{
  "encoder_arch": "vit",
  "model": "masked image model",
  "dataset": "photos of arthropod specimens (BIOSCAN-5M)",
  "train_examples": 195000,
  "image_size": 48,
  "crop_scale_min": 0.5,
  "horizontal_flip": true,
  "translate": 0.12,
  "rotation_deg": 10,
  "color_jitter": 0.1,
  "method": "mae",
  "mask_ratio": 0.6,
  "loss": "mse",
  "encoder_norm": "rmsnorm",
  "encoder_norm_position": "pre",
  "encoder_activation": "swiglu",
  "encoder_mlp_ratio": 2,
  "encoder_head_dim": 16,
  "encoder_fused_qkv": false,
  "encoder_bias": "all",
  "encoder_qk_norm": false,
  "encoder_layer_scale_init": 0.01,
  "encoder_parallel_block": false,
  "encoder_inner_norm": false,
  "encoder_patch_size": [6, 6],
  "encoder_layers": 16,
  "encoder_width": 192,
  "encoder_positions": "learned",
  "decoder_width": 128,
  "norm_pix_loss": false,
  "decoder_layers": 4,
  "init": "trunc_normal_002",
  "residual_init": "none",
  "optimizer": "soap",
  "beta2": 0.95,
  "lr": 0.0027,
  "beta1": 0.95,
  "shampoo_beta": 0.95,
  "eps": 1e-08,
  "precondition_frequency": 20,
  "max_precond_dim": 1024,
  "one_sided": false,
  "adamw_lr_other_params": 0.003,
  "l1_shrink": 0.03,
  "steps": 5700,
  "batch_size": 256,
  "epochs": 7.5,
  "lr_schedule": "wsd",
  "decay_fraction": 0.2,
  "final_lr_fraction": 0.1,
  "warmup_steps": 570,
  "weight_decay": 0.0,
  "adamw_weight_decay_other_params": 0.01
}
Rows from block 12 of the encoder, named by matrix and row number. Rows with one number belong to one attention dimension. Each number is 128 + 24 x the weight over its row's rms, rounded and kept within 0 to 255. All counts start at 0. After the name is the row's rms in percent of the matrix's.
# q: attention query (encoder.blocks.12.attn.q.weight, 192x192), inputs 128-191
# k: attention key (encoder.blocks.12.attn.k.weight, 192x192), inputs 128-191
q.115 072 [128 177 141 120 120 130 110 149 129 124 135 142 128 139 133 162 255 133 128 113 145 125  70 180 116 128 129 129 106 112 123 132 132 152 127 198 141 127 128 110 112 127  89 127 150 109  92 128 141 131 136 133 133 148 141  82 188 126 110 145 111 129 126 154]
k.115 073 [127 133 137 115 128 133 148 145 128 128 132 115 154 127 126 139 114 115 142 165 146 166 194  98 122 121 132 130 132 131 124 123 124 128 101 127 126 119 128 127 123 128 130 128 169 125 133 128 133 127 127 153 127 127 132 119  94 113 130 121 128 129 118 118]
q.116 028 [126 138 119 126 140 119  99 128 128 129 124 155 144 125 123 151  91 124 128  87 135 155 117 107  21 117 127 132 119 127 127 130 128 151 129 129 125 129 133 127 172 128  60  76 128 125 157 124 114 128 121  33 128  90 141 135 109 128 150  92 132 135 127 122]
k.116 036 [128 124 132 133 126 127 104 116 119 125 127 121 128 123 132 165 101 130 128 120 128  80 126 144 122 125 130 128 103 134 131 137 136 140 120 134 128 140 128 111 150 128 112 132 114 123 124 127 125 133 124 121 130 108 156 138  98 147 111 132 156 127 121 128]
q.117 039 [128 132 123 128 126 127 243 128 138 147 135 135 128 131 125 118 127 128 144 134 128  51 152 140 114 128 131 128 140 129 128 127 112 133 124 129 124 116 130 132 127 128 137 128 123 127 128 134 148 128 138 128 118 118  90 128 132 125 123 122 142 129 128 131]
k.117 035 [128  97 129 128 128  83 159 127 122 128 126 128 127 128 136 133 126 122 127 107 131 134  70 128 138 191 127 128 148 128 116 128 129 127 102 121 129 139 139 127 131 128 217 127 129 128 121 128 128 128 139 135 128 155 124 191 128 131 121 129 137 128 129 140]
q.118 061 [130 104 128 134 103 124 134 132 126 115 129 140 129 117 119 125 150 128 132 139 128 139 193 130 138 123 127 126 142 121 165 127 127 127 136 144 127 128 123 139 129 126 117 128 182 130 124 148 135 129 119  65 158  73 127 124   1 132 129 164 123 135 121 118]
k.118 052 [132 100  92 109 144 123  58 135 109 108 128 128 128 128 158 139  35 138 115  84 131 134 129  54 129 177 130 127 112 127 137 158 161 116 140 136 116 212 128 108 128 119 139 129 119 124 129 124 129 134 143 130 129 133 100 109 109 126 178 126 124 127 106 131]
q.119 149 [122 129 128 123 135 128 137 124 137 143 112 141 126 127 130 118 168 124 116 122 140 118 100 125  66 149 133 123 129 129 125 126 165 133 127 142 127 110 133 113 116 128 138 128 114 130  99 116 150 120 145 121 118 128 245 129 149 119 128 123  99 128 136 114]
k.119 152 [129  40 121 125 141 134 139 130 128 157 128 126 128 108 137 128 113 131 145 145 169 101 136 132  91  73 121 128 119 152 147  96 128 126 135  95 118 128 128 134 142 129 147 137 117 123 118 136 127 136 149 119 125 131 138 141 126 127 128 152 125 130 120 124]
q.120 042 [132 127 128 129 126 126  36 129 129 127 128 141 124 169 167 150 166 128 127 132 127 218 105 194  91 108 126 130 134 128 127 124 124 128  84 128 129 126 110 128 143 128 180 103 124 128 129 120 127 128 119 155 129  89 151 142 130 129 125 118 122 129 132 131]
k.120 040 [126 126 142 131 108 132 125 144 137 122 126 124 118 129 146 138 166 135 128 172 141 132 122  86 132 123 128 128 159 115 129  89 111 128  89 125 128 128 122 128  93 126 138 133 177 118 127  85 156 119 132 134 132  83 117 128 113 111 132 123 125 145 128 136]
q.121 068 [130 131 121 128  98 128 129 131 128 197 143 124 128 128 111  77 163 132 121  68 129 188 143 123 125 128 127 143 153 128 133  98 127 138  69 157 129 127 129 129 148 128 115 122 131 139 127 130 113 132 118 104 128 217 134 127 121 120 136 111 118 129 136 120]
k.121 058 [121 129 140 128  84 137 136 132 130  71 102 132 129 121 147 134 108 121 127 147 127 131 179 117  27 118 128 138 158 130 131 129 108 106  77  87 123 103 126 128 124 129 110 130 129 124 102 128 131 123 145 143 136 131 150 132  94 110 177 129 159 126 119 122]
q.122 142 [124 129 134 125 123 134 128 139 128 133 131 104 127 124 120 117 104 127 129 129 136 127 140 131 128 117 129 128 124 128 127 127 128 129 130 255 130 147 136 126 113 126 130 128 136 130 149 130 128 130 136 112 129 126 133 121 150 125 129 130 129 128 127 144]
k.122 110 [125 129 124 130 120 129 121 128 128 127 129 126 125 128 136 129 125 131 127 154 128 139 121 130  70 117 114 133 125 125 125 130 127 126 126 129 127 143 127 119 122 129 131 131 125 135 118 123 129 140 139 118 135 175 166 147  92 134 140 142 130 128 123 126]
q.123 080 [131 135 110 129 111 137 143 135 154 216 151 166 127 126 133 142 117 123 133 143 138 151 128 138 189 139 130 133 119 120 132  83 129 130 160 130 127 125 129 126 140 127 131 140 224 143 123 126  97 129 128 125 145 130 108 128 128 130 121 153 160 129 132 109]
k.123 073 [140 132 119 136  93 147 109 109 128 148 126 113 125 123 113 120 130 130 123  99 138 129 130 112 138 125 124 127 117 128 126 109 128 138 131 126 130 129 123 131 139 118 120 135 142 128 127 128 128 139 147 126 123  57 157 126 133 124 151 149 132 125 136 121]
q.124 029 [128 131 128 128 125 140 130 136 134 130 130 199 128 127 131 117  84 128 128 115 130 134 130 176 140  55 128 133 112 118 126 146 132 124 143 152 126 141 126 129 154 128 115 111 143 125 121 128 119 128 127 164 128 123   9 131 124 129 130 128 131 128 126 133]
k.124 027 [128 127 102 128 129 123 119 131 123 129 128 134 128 128 179 134 163 126 131  79 128 120 129 124 137 146 128 128 129 130 101 124 122 130  91 131 129 128 122 111 122 129 133 126 178 128  27 125 120 131 149 138 128  78  51 129 102 136 169 145 131 127 129 138]
q.125 047 [132 118 120 132 130 126 170  73 128  73 129 130 129 127 126 126  50 126 129 123 123 125 140 188  83 143 130 128 158 140  98 127 111 128 137 101 128 126 129 130 147 128 122 145 131 128 130 139 165 128 134 127 137 151   3 130  81 107 132 116 102 126 132 128]
k.125 046 [128 116 132 128  94 127 138 120 104 118 127 134 136 136 121 115  93 134 139 134 129 110 130 119 226 135 128 129 142 127 127 106 129 120 101 117 124 129 130 129 128 130  68 127 135 127 120 125 151 128 139 121 123 140  98 200 126 129 118 121 127 127 136 138]
q.126 135 [133 125 135 151 140 164  91 126 130  75 124 133 127 125 139 138  71 122 125 155 134 108 125 108 126  98 128 130  98 130 126 131 136 114 104 115 129 142 132 131 190 135  10 126 136 131 128 132 101 129 133 170 131 144 128 133 159 128 162 122 148 132 128 130]
k.126 132 [134 138 134 123 129 123 124 134 150 130 121 126 128 133  71 127 140 100 129 144  93 120 122 128  94 133 127 129 125 126 113 127 126 129 133 149 152 127 136 100 135 128   0 149 128 119 127 128 130 122 117 126 125  46 137 128 120 128 191 136 118 125 146 134]
q.127 150 [125 168 141 127 127 149 110 157 129 117 134 119 127 129 156 116 215 130 124 124 118 120 144 128  81 131 128 128 146 127 129 117 128 129 108 144  87 131 127 138 101 128 186 118 123 129 143 125 130 121 129 151 115 133 209 131 220 127  78  88 107 129 135 103]
k.127 125 [100 141 131 112 133 104 165 129 142 135 128 131 126 133 116  92 131 110 128 138 128 134 138 129  92 115 126 128 130 127 133 124 114 128 128 125 125 124 128 114 124 128 255 130 129 129 139 129 134 127 142 151 138 129 164 142  91 117 130 103 128 128 131 126]
q.128 032 [125 111 100 128 127 104 145 127 121 179 133 129 126 128  81 128  39 122 128  87 128 117  88 128  74 126 125 126 142 122 127 105 133 133 117  52 127 122 103 135 134 128 171 127 130 127 150 165 140 128 108 116 122 100 123  81 105 119 109 117 128 133 125 134]
k.128 031 [128 140 124 128 127 128 125 142 127 118 108 108 130 118 120 132 129 107 128 120 131 129 143 133 128 110 128 128 183 127 128 121 146 126 130  91 136 129 130 134  66 128 255 128 126 130 126 128 129 128 128 136 127 118 100 137 130 128 150 131 124 127 126 145]
q.129 045 [121 115 129 115 132 148 166 121 127  97 139 117 122 133 159 130 135 131 124 132 129 124 133 135 142 127 128 131 135 126 154 114 122 131 105  66 128 120 125 144 133 127 133 117 107 127 128 128 137 128 113   9 120 111  97 130 169 129 135 137 121 131 123 110]
k.129 042 [126 131 126 130 128 127 129  97 126 120 137 105 113 136 126 131  85 128  76 116 148 136 126 127 203 137 129 128 144 122 103 153 128 117 251 147 118 127 127 120 132 128 126 125 127 128 124 128 117 128 130 113 115  92 132  71 140 127 166 118 128 126 132 126]
q.130 052 [126 102 127 131 130 127 128 134 129 124 128 132 115 127 101 125 105 135 123 126 128  68 133 127 127 134 128 128 104 129 137 130 128 143 129 102 129 134 130 103 163 128 117 128 127 129 131 127  96 128 135 113 128 210 124 145 121 125 139 133 127 127 116 171]
k.130 051 [126 130 135 134 159 127 131 131 133 141 121 146 129 129 139 122  67 113 135 153 124 152 130 125 133 133 127 128 129 129 128 172 138 130 126 108 104 127 136 131 115 128 117 122 129 128 133 131 127 128 128 126 130 126 129 108  75 129 146 132 128 128 128 126]
q.131 057 [128 112 139 128 129 122 116 126 128 255 128 136 136 128 134 127 144 132 141 130 125 140  87 134 100 109 128 128 152 126 125 131 128 163 135 113 128 128 128 126 128 128  92 129 159 128 123 131 128 129 134 153 131 128 176  87 108 128  35 114 129 128 109 128]
k.131 051 [128  70 128 125 144 137 123 114 114 129 137 128 129 111 134 168 130 129 128  86 136 119 131 202 100 109 128 123 143 128 140 129 101 100  83 175 128 130 128 127 144 128  59 129  98 129 122 128 128 127 125 124 128 127 127 154 164 128 120 128 128 129 128 172]
q.132 014 [128 129 122 128 127 128 126 128 128 125 127 116 130 128 152  53 130 124 128 129 117 162 131 121 115 128 128 128 125 128 128 139 130 131 124 123 128 115 128 128 128 128 127 127  43 128 114 128 127 128 138 143 105  99 132 136 162 125 131 128 126 129 124 124]
k.132 015 [125 143 127 128 126 129 175 128 127 137 130 128 128 126 121 107 137 133 128 122 136  99 130 127 124 141 128 128 127 128 129 128 126 129 209  76 127 182 127 113 193 128 138 136 105 131 126 128 107 129 128 174 128 128 126 142 129 128 137 118 126 128 120 130]
q.133 031 [141 163 117 128 126 128 143 128 130 125 128 129 125 127 131 126 138 126 111 120 128 138 117 127 101 131 127 127 125 128 126 128 132 128 138 172 128 132 128 126 132 128 170 129 116 128 128 121 128 128 138 155 127 133  17 133  86 134 129 123 115 128 128 123]
k.133 032 [126 126 112 127 128 144 139 128 125 107 109 146 127 128 136 105 114 132 128  83 128   9 117 124 116  30 128 128  45 128 129 128 129 128 170 126 128 127 119 173 178 128 168 128 126 128 128 128  72 129 131 139 128 125 128 165  94 115 146 147 152 128 128 131]
q.134 043 [129 129 127 129 128 106 135 128 127 255 109 147 128 125 125 131 121 125 127 108 131 129 129  95 117 131 128 126 127 128 120  80 126 123 130 111 129 134 134 130 132 128 178 128 127 128 141 129 117 123 128 158 124  46  78 123  72 107 125 134 124 127 128 126]
k.134 048 [129 135 128 126 135 139 125 110 157 128 123 167 139 122 128 132 127 145 135 112  81 167 139 137 146  79 128 128 122 128 120 131 124 134 109 107 128 128 133 114 113 128 124 123 128 129 177 128 124 130 124 120 128 140 203 125  90   0  72 129 135 126 131 125]
q.135 054 [128 161 119 130 129 122 126 124 126 251 133 101 127 127  98 152 140 125 132 108 131 106 131 128 116  90 128 125 135 128 125 127 125 128 132  70 128 136 130 102 136 129 125 139 133 119 129 142 134 129  89 163 131 133  97 112 195 130 124 168 123 128 130 148]
k.135 038 [128 129 129 128 128 130 133 130 144 123 126 126 137 128 133 148 130 128 128  44 104 180 171 124 134 105 128 128 142 131 132 131 133 128  36 124 126 108 132 137 118 128  13 110 127 128 129 128 125 128 128  63 129  95 107 127 130 130 124 133 120 128 133 134]
q.136 043 [128 190 127 134 130 128 128 140 128 122 116 131 127 127 128 128  63 129 129 160 131 160 159 122 125 118 128 128 128 128 128 132 130 128 150 185 137 124 124 128  93 128 134 132 131 126 123 114 159 128 199 157 128 162  89  99  95 134 137 131 126 127 128 105]
k.136 040 [127 152 124 130 103 124 137 169 126  91  77 127 132 130 127 137 129 131 127 104 132  67 140  74 168 125 128 127 131 136 105 113 127 134 117 125 125 122 125 136 122 128 208 124 102 128 177 128 127 128 135 135 133 145  88 136 115 130 131 126 125 129 120  98]
q.137 012 [128 108 130 128 127 128 128 127 128 117 128 113 128 131 128 140 164 128 128 128 128 126 128 128 135 128 128 128 128 128 128 128 128 128 121 176 128 129 127 128 128 128 100 130 128 128 128 128 150 128 128 118 128 126 147 128  93 128 127 128 129 128 128 126]
k.137 009 [128 128 128 128  43 128 128 128 128 124 128 128 128 126 128 127 125 127 128 128 128  69 128 130   0 127 128 128 128 128 128 115 128 128 128 123 131 129 128 128 128 128 129 129 126 128 128 128 128 128 128 130 127 128 172 128 173 104 101 128 128 128 128 128]