Rows from block 6 of the encoder of a small masked image model, named by matrix and row number. Rows with one number belong to one neuron. Each number is 500 + 50 x the weight over its row's rms, rounded and kept within 0 to 999. All counts start at 0. Numbers have three digits each.
After each neuron's rows are labels from the 100 images, of 14848, where the neuron reaches its largest size: "top examples" is what is common among them; "patch colour" is the nearest of a few named colours to the mean colour under the peak. Only what is clearly more common there than usual is listed. The data: photos of arthropod specimens (BIOSCAN-5M). In brackets: how many of the 100, against the usual share in percent.
# gate: MLP gate (encoder.blocks.6.mlp.gate.weight, 384x192), inputs 0-191
# fc1: MLP up (encoder.blocks.6.mlp.fc1.weight, 384x192), inputs 0-191
# fc2: MLP down (encoder.blocks.6.mlp.fc2.weight, 192x384, transposed), outputs 0-191

gate.80:469497517629504516471502500549481553605522507519497527657485535478534500486566501494499506373474428526500478522501509513495503470459499507580634575718500565467558499500504543512519548535499496492578492507454530519502509500528523491455400500548510497501502547509501509530513550491511490497555458526496502465492502478530506506473482460486483477549514502511356478508507533481614380510510556439523537495486653499539531503468485508491471487463509511484502492491406493515512507495579514422482505527496505496539692528500509499497474504492508523466448723533594509517448459495531650518
fc1.80:588442544511474460464486497537503494495499500513502541443498456502470566552484484500501505520473631487485501459609498421512416498548500498479454524426465584507506529502452451504494514492505502504466488489672477498491345510491499506505558505353482515510450470465504497500566409503516504472580501493393409525394444502511497444467495505493517508502498468505573498499484524531471576535357501566504499420493436661496556461561579495514534538500541241511502551498491597495422484567458454496566478505498503537508522445477501552422510464523497469554504444450487496483462533514494439468
fc2.80:463443504500518494501487493425531500493500466494505431532444502501495498483558501500519479502343514499501518445496369527466566472522500477597489472500502498558498550501478464498500503669563494484502610499484499500626500482500616500498390528500498500524306576580478500497506557496509444517426500500501513500500517499495440495423346469494495526504516499514451612508501495497501505541469500502555508499514539500500305522501500506472459513500500502475461510476482497500500502516677500514464508665500508500542511500510490468500451435516500589441428624409562443486500409500482500455
top examples: order Hemiptera (28 vs 11.3)
patch colour: grey (46 vs 8.9)

gate.127:536635449496506497438439500504499501544563513490499507500512508460501495507685584508437536495517549461503484490503366514506522502505447488510506466473498568496499489496493514491500481477496554458482500485464483477495416511544478516528442498531452470458480501428556499508536569494477506586467425447487502511429499490507494546427696517500520487503502508439495454510340526419459462496421519531497575534550561432496504444546441502432534446512516493503513512502503479481499489509491486499486527267603487499430490576356532488594501499478477496367526505508517598504621424495524570503
fc1.127:485275559510513499597502496454550570490497544502499578496464352541467562493429509499503440480477466521550624524428487480501399508491563464462476403530500367475474540503503494541503508543491473595540492516536518510506519486463486510486519526488651514623581511556460501439517439514491472398528499529579488507513565530457491511559500485498381414506452498506546669511664469525501493477511486442492454478446497497445481500498471510505463511500417498473471509490505570509504505546475495500504477664412498487514477430519497448523518508498516510554449510499501461451469543445492488494
fc2.127:551540424508528489466567590507429492512503495628535417477368447594578511472391533502495518460506508502460560538490524568513501564484496506505527505513500596480505484545377509522500530556365585455526526516496500506556541586366484500500591331500496486510478347510497501475531594503513482507512500500530494499539559507462503509500509491551501504528370525513488522486501565538597420533391474441494491498498525453503496474503504543447506518500500420467503489362592506500481492414484503505465498527434503500478518501501525553493505502501500574526341504406503510455500501502556570607
top examples: order Hemiptera (35 vs 11.3)
patch colour: grey (41 vs 8.9)

gate.45:506515498509500578513499499494516501492498494391546539524458612342453496505503516493541345501510540478469500511554496499488509494489484494498509438501507507501478374492478511483512705459470510480483469524501502463521487499476533472488541500504502526635500495490435465487485492521511515500480494496479508496486502390511501568497494459693493570507515481492516502476537499434511500502503465508500490497519504580497537179394484565494434470504505362500504498421530499504563558500402503454611499419478501548501481491490521523499499514488519524513489495482449497500503552490483502557
fc1.45:507485508622455630546648472525466473498506512366522531533501678422458482496509515490552492496538542501444497539521505471485485495502476501459513473516492501499480471471472503470501576407506500488490488501526500440518499501481503459498502468497512501514504498484374498491499519521521502441458495496479515432492515460500470574491506437610460645506532503466500573447564505484553495533525487499497477323515523577479508168456474664511453480496526498441505509480523472569543493497486504501547497482494502548500452512483515484465496493525518496509483477437493479494499553485428515544
fc2.45:487484502542492501566499510518503541444580503480498540498558509374642455507494528495458594456434649528527498492482483402460515552505532639504424518503495432586548479430467512517500634502505500436504543546461515498434500502528501462516510500510493478509499432450496500491561470499472546499415490513515477513464420545528507500464522500487560505477517502503764393672579501498477512492446486509472505497486578503513470466494491516425504514489504358487507487427509498500527600511510542501495488513502502488497506501501434502504581476470502453444379464446541613516512499520497499393
top examples: order Hymenoptera (43 vs 20.4)
patch colour: grey (29 vs 8.9)

gate.65:561564429500542523484650421400495485505497497504568502484502489487506501527475448470505418500507468502498656450521483535498501589431534554507420520503526445497513498604499501501475494518509494507512488489589563502516461471463519500493454497497516508544496318098484506451560533499493518494499510508499496509499470500498653463499541495537499501513500500487488534504484542485501626526579500536497497503503573410513502480479530508513500500500531460491484502502489482488493507508487501477471514494478508537357532507500488448533551495523513473482518501490503544489487468462502478473
fc1.65:441456500503505463546401530588500473484514502517518454497550523511492521464608507500512580507489515526508333496511516532502539464585515424400533591517487540487466500350582515489510539524478519477501499503490500528499523512582487501504535505503511500501493660707515502517455503487514478501559506499496437497500513510493358499553499494473518508501492461509491500494441161461553413527438473460518499492498454499494421498496447496475501494479507444485513490508454503503466501497484503520516463517507503409600499480456515510476445492544499489488497532527502389562506513530529498524
fc2.65:464615494493415530513473479495475500459494539464480502528525450501481755480473571511454452490477439503529455377610446504522502431457499465530489515496514447511501567546572537500499472487505514484484306514490501468518497546503486522501490516580385488546488312337500498490517501500499556673502498506505518496328502490482539499536473509490519486518468498496497489532448532498505455519512558490485405493480493500531497500500500480619516655558500458512459508501462493499521507465415501499496500472519502493483510494486473608480454501478528492476488424510524483492422481492500500506
top examples: order Hymenoptera (41 vs 20.4)
patch colour: grey (39 vs 8.9)

gate.241:507494501509571586501526495334518509518500489446502511501492574493504440417522482504491508495503405497484489485451506644582492466504459485462491468461503520697628456466520429476507501515489493495571496500476500495499543499516522400429495511500505533517513474500502464514516724490607544492493508519492482492535472512499499512488499359456495487512507475563541493487504507431491544486492492475473461479503531575561433549472475499481476500499501472478499539502466510533533502500511496513496500503498494469632528580468511526501621512447549509479486530595517484500517493207547502493
fc1.241:496437504496442512518496485489450547516407521527433446501454560494497464454513638489513488516391471535602510482486518533602588521441455626508540240503487487508477524488500504488506565559627490512514518489520500493501516500499495432498485498509527489452519431499410512579571588477566511502442507518408557516503531497478553504435505500486510477439499531710440504500513402486525499475439461642493497487495399498504497497503528499501466435490502492499495496503448478550510499514495602506506503501490545642514525516486469460524529499500529533530502399524570504393505486423502477529
fc2.241:514526500504517492553363475503496503476494488510317560497552637499567509589509498503459510746528513510528495380510519502508527478495501478523480398500476494501496503503502554547500562634516506463497558584527485500475500542503553489500600540500535496253613501499501558490460563500514529501491505500463521500495503570497523500480539493485490475421505499505416478488486567493470478472525525499464557486498510512494487500502462496476466516500500576582268502538545499504500517523524498474496480494500544500479436500512505489494581491555500426479556567488469482560501502500537500486
top examples: order Hemiptera (32 vs 11.3)
patch colour: grey (48 vs 8.9)

gate.147:508533509552504499436543505452451510512506493506554436516505474452504555481509500480496491486507491603583500515503503414497500488523505527496530494480528515487535495498484572501502491525485487503497458489488508510502483520554511495498531500497494496496499494501491592489496503468498550489491495514475563572362492501488504618474504467492443364440492477560553391502502523512444514522516479514518490557609524487499504540484505496515592682501517462518524517499547445535485489500528502486484473108466524489480604449484503428480626468435427512554533445579591493504500512519515443498
fc1.147:495441472483499567378502499533494495490756494507557432501432497431481501551493540497493504492449434515523505528511502395450494510548503480419540499490527495486524506521503525501497475484409544440497499502551485505657538517493538523561588532500489460513493483475502499491506516492555513443530480495519493625503398446525535546491496488512475409604482440541454388502424499432430442528473496521494494483505588432291489598513481498485496668634556468503489500493492433496500504492544479500516383435498514487508514493484498531510502508459546490493519453458552464499497533566551449495
fc2.147:512478488534489495431532576307461468512498532535505502489500500451514579489719549483514491496467462460510422615514483518223491613504500521627416503501452521415480494491500480507500560460465502551610537514467494533503505506551488555500448499498473501558441519483499501498497494500503497519442502499432499497499485503504493488501497440479509469476492495500525591480503480500502543607505527522441554493503490494500492528492493547425514453500500491664573490478557474486515511535419504496492417459507498503501561498500494473508550484442498506415532507419480394387491426522415520495
top examples: order Hemiptera (35 vs 11.3)
patch colour: white (66 vs 30.4)

gate.242:512485504626517510458494519496513500492512503481286573483363473520501513508499539517506504488501494504501513552526709260523480498559522500499429496500498485500495486499507505396502490500494473580488516499368500606522496518446533521490500552499516500443523501495623489521497491498506497475507504516552501495505375468505507497538492539503431494520497501514517449483546501527508533445496500513478510544519478583497538529465537493513362500492506521498502499508505534516485570493502514497496512481500509508504476501439500514526504543599501502496192500516499506500509478500524537507
fc1.242:507496517506525500499501537498503499496521508367420616497473422500518500502532502546506506497519518502515499499584564483529492500548509512509477501518502491503504485504459503465507499498499451534514640499494481585504484505468500496511498521461478503475518492497572460502500532494509504295501515555500406468488289483509507633499489515500500481512497501612499480354504499503497530267489503581441489518503462685469549555442633497648352475495516570500497552504488523459493469509502508497492499465497496502545450493463503499504500495513510491466437479613501505505502478506499521506
fc2.242:509509503511505511709523439476494501493504499508490268532439517512470500504506494497479494523602492478503501532547508632574526507494498543500528472500496479501467478518418499504497499499500514395502366496502509500514494354525491495501482524501505512500534495395502465507503635501432477505530497501454514494446643511505509486509505506500498493434520516475472496499490510485489513562506501476453456502496512497500520499469493505467335529503503516517503513496522505495531504503495497526482506568497484499502510512795502497495635505508519512540524496580633390501505501496493504445
top examples: order Hymenoptera (44 vs 20.4)
patch colour: grey (77 vs 8.9)

gate.337:499504509500495503517500484471562505500487509451511499514513509492515495486450513512508554512525475501500499499383540497463479485540490502493471560502520504511510447498477456500511501490479499529309510498506512561502597484465500508540491469495469487483504509492511495505501438503499496493555476534475504632509493522590474540492481502436498492519472502503637498440475517503457395508597505464515539496506536517500498510584499501544564458526498475502518540484369510482501502500463491501533499676506459505604416497519520540502473499549513492493855455489497511481467741512521502502
fc1.337:498529486540505489495452831507500500503524478497516518277496499534558494572496504493495610503480512619515524458502500488512535505498496499518470353497496493494349496613507530489495564499574503500506442499516489522455506539622474402501504524520506516495490566409482498502453586501482559490463510477522503485506592449492464501443502497506547504463533527511500476528496487419538485481414495495532488516401496546527493481352497502504500499497506502501503477475503490481587552500519551441419483504568556501505473502458518499492512504517517489472378498536501489504515413479499495554
fc2.337:491556490499494521284495512502483503436484487501508518499545532574466494581513508511511552464433576486507497406505509530470490492486495498489535517471500437437509504554450509499502524500499502465727478466454516501543506477452496672501521503436502477527508271437493501491540507505531366557506507488597488505565518500481487497470464500505484485499488498545577499502515517486573268531538473500526494487509568456493569494500465461504514483462499494490463526469500481508485473701491509502504454467464507499491537476507495530498495522442507538462497643493478495526500499491522500489
top examples: order Hymenoptera (41 vs 20.4)
patch colour: grey (69 vs 8.9)

gate.88:520502500451539498520469537537522494449500485298520544498519508501572519584501510494500499494499438527496500507481505472500528471474503536486499506500500474500472475501503504500489500512571443495488487498507501501491507496501684481507517502500502501484490476503500517474500637485508476499511475473526487523503440500522506519597377502494467437524509521479492417480605594499480501494498485505520132567510503503500485412385368501548540540510500625518478514523588522486490533500495569527499498473504496498472486453502341450501485506502502462513499499500493505490498498506634507499
fc1.88:469411503509485499645508500403475502506502558617423470505506496493479496451490488508509513447506585501512483494493541491481477525562485445500501486500491513500503505499503503499517500503334502584483500516491500521531478503470440501482515504501498500504495514523493489497505374498498581496497499498496510496497528483472500492385520523502493496498493510498512508499458406538563499510523500507494656465500481496520506545555692481435492503457504495487500482489499499516527469500512456497506508503495510504517507499522947512493505505500513518487508496486515492513487501470505495412
fc2.88:498848495512473471426483509509517491497550500456570533522452595514520507497629472514483501492501533498501497560502461495494569504500519502532500554499502465443500501502491510505477485469527403496514509526398522535496498564437510497452489498501508514474496360500501494498611494502516568612485508502508496529487501485499508516491469487522508530449496501514502548501505457501499484529462493527526533504505496492476378562518507491499494502475489521473501508306562491527483522505452505497499461513500500499492504499635501510493559505477504519600243584499497545503496501498530498405
top examples: order Hymenoptera (49 vs 20.4)
patch colour: grey (80 vs 8.9)

gate.23:515468501464505491474499519530351516514505339509421460492405446530582472465575496477497551495257521465517496499488481502471565492460437466462500522508505507473472490500546504497529505510477501486486501494477471498495512495511462342532511500488499498494522539475528502505500593501492469510499504512465504500473543482471515539484473476458511474498497550488511458512407507489491502488488473498493557448402557490477328481418492453570495491527593432507648408516571498563501503465569500495361389395487516519510601495497497423485513495484352505499435648521533485503491449531499456496
fc1.23:508464500475500462496500466503426508517485433535494463487497485503554408481523468413517501396505457509515453524507498495518500507494506499480399521476538289484482497509516703461546548491505476509508485549517429500512467578510512477511498495512496495496524530558540661453496509510507503420528501495510438497468494486484502487473502496492533472487475499494415285479495463474515382456515451349515448485507476577508443496425452428502574534464508477502535447495592489543501496463614419517417510336530502490487343499493605457501494487451503464478504467509537509486463485508482477499
fc2.23:507493457500594496531602468500506501491500511492437565471498504479505520378526513500489539650500609526526412492480538505509634520498500578457477336500518421499500499492554458500500500545465501495495412502500500500454498495498648510515495540500480500455524476459500500500482464500504458533402502500310654500480451487520489500474505501510503489504517499503644507508502509499489389502498496495375425500487456504500503500489501499500495412500500543501686516498498456502497486498499500500502509403500727500516500500501494359500435523483500439524474488517496493532497501500539500509
top examples: order Hemiptera (75 vs 11.3)
patch colour: grey (37 vs 8.9)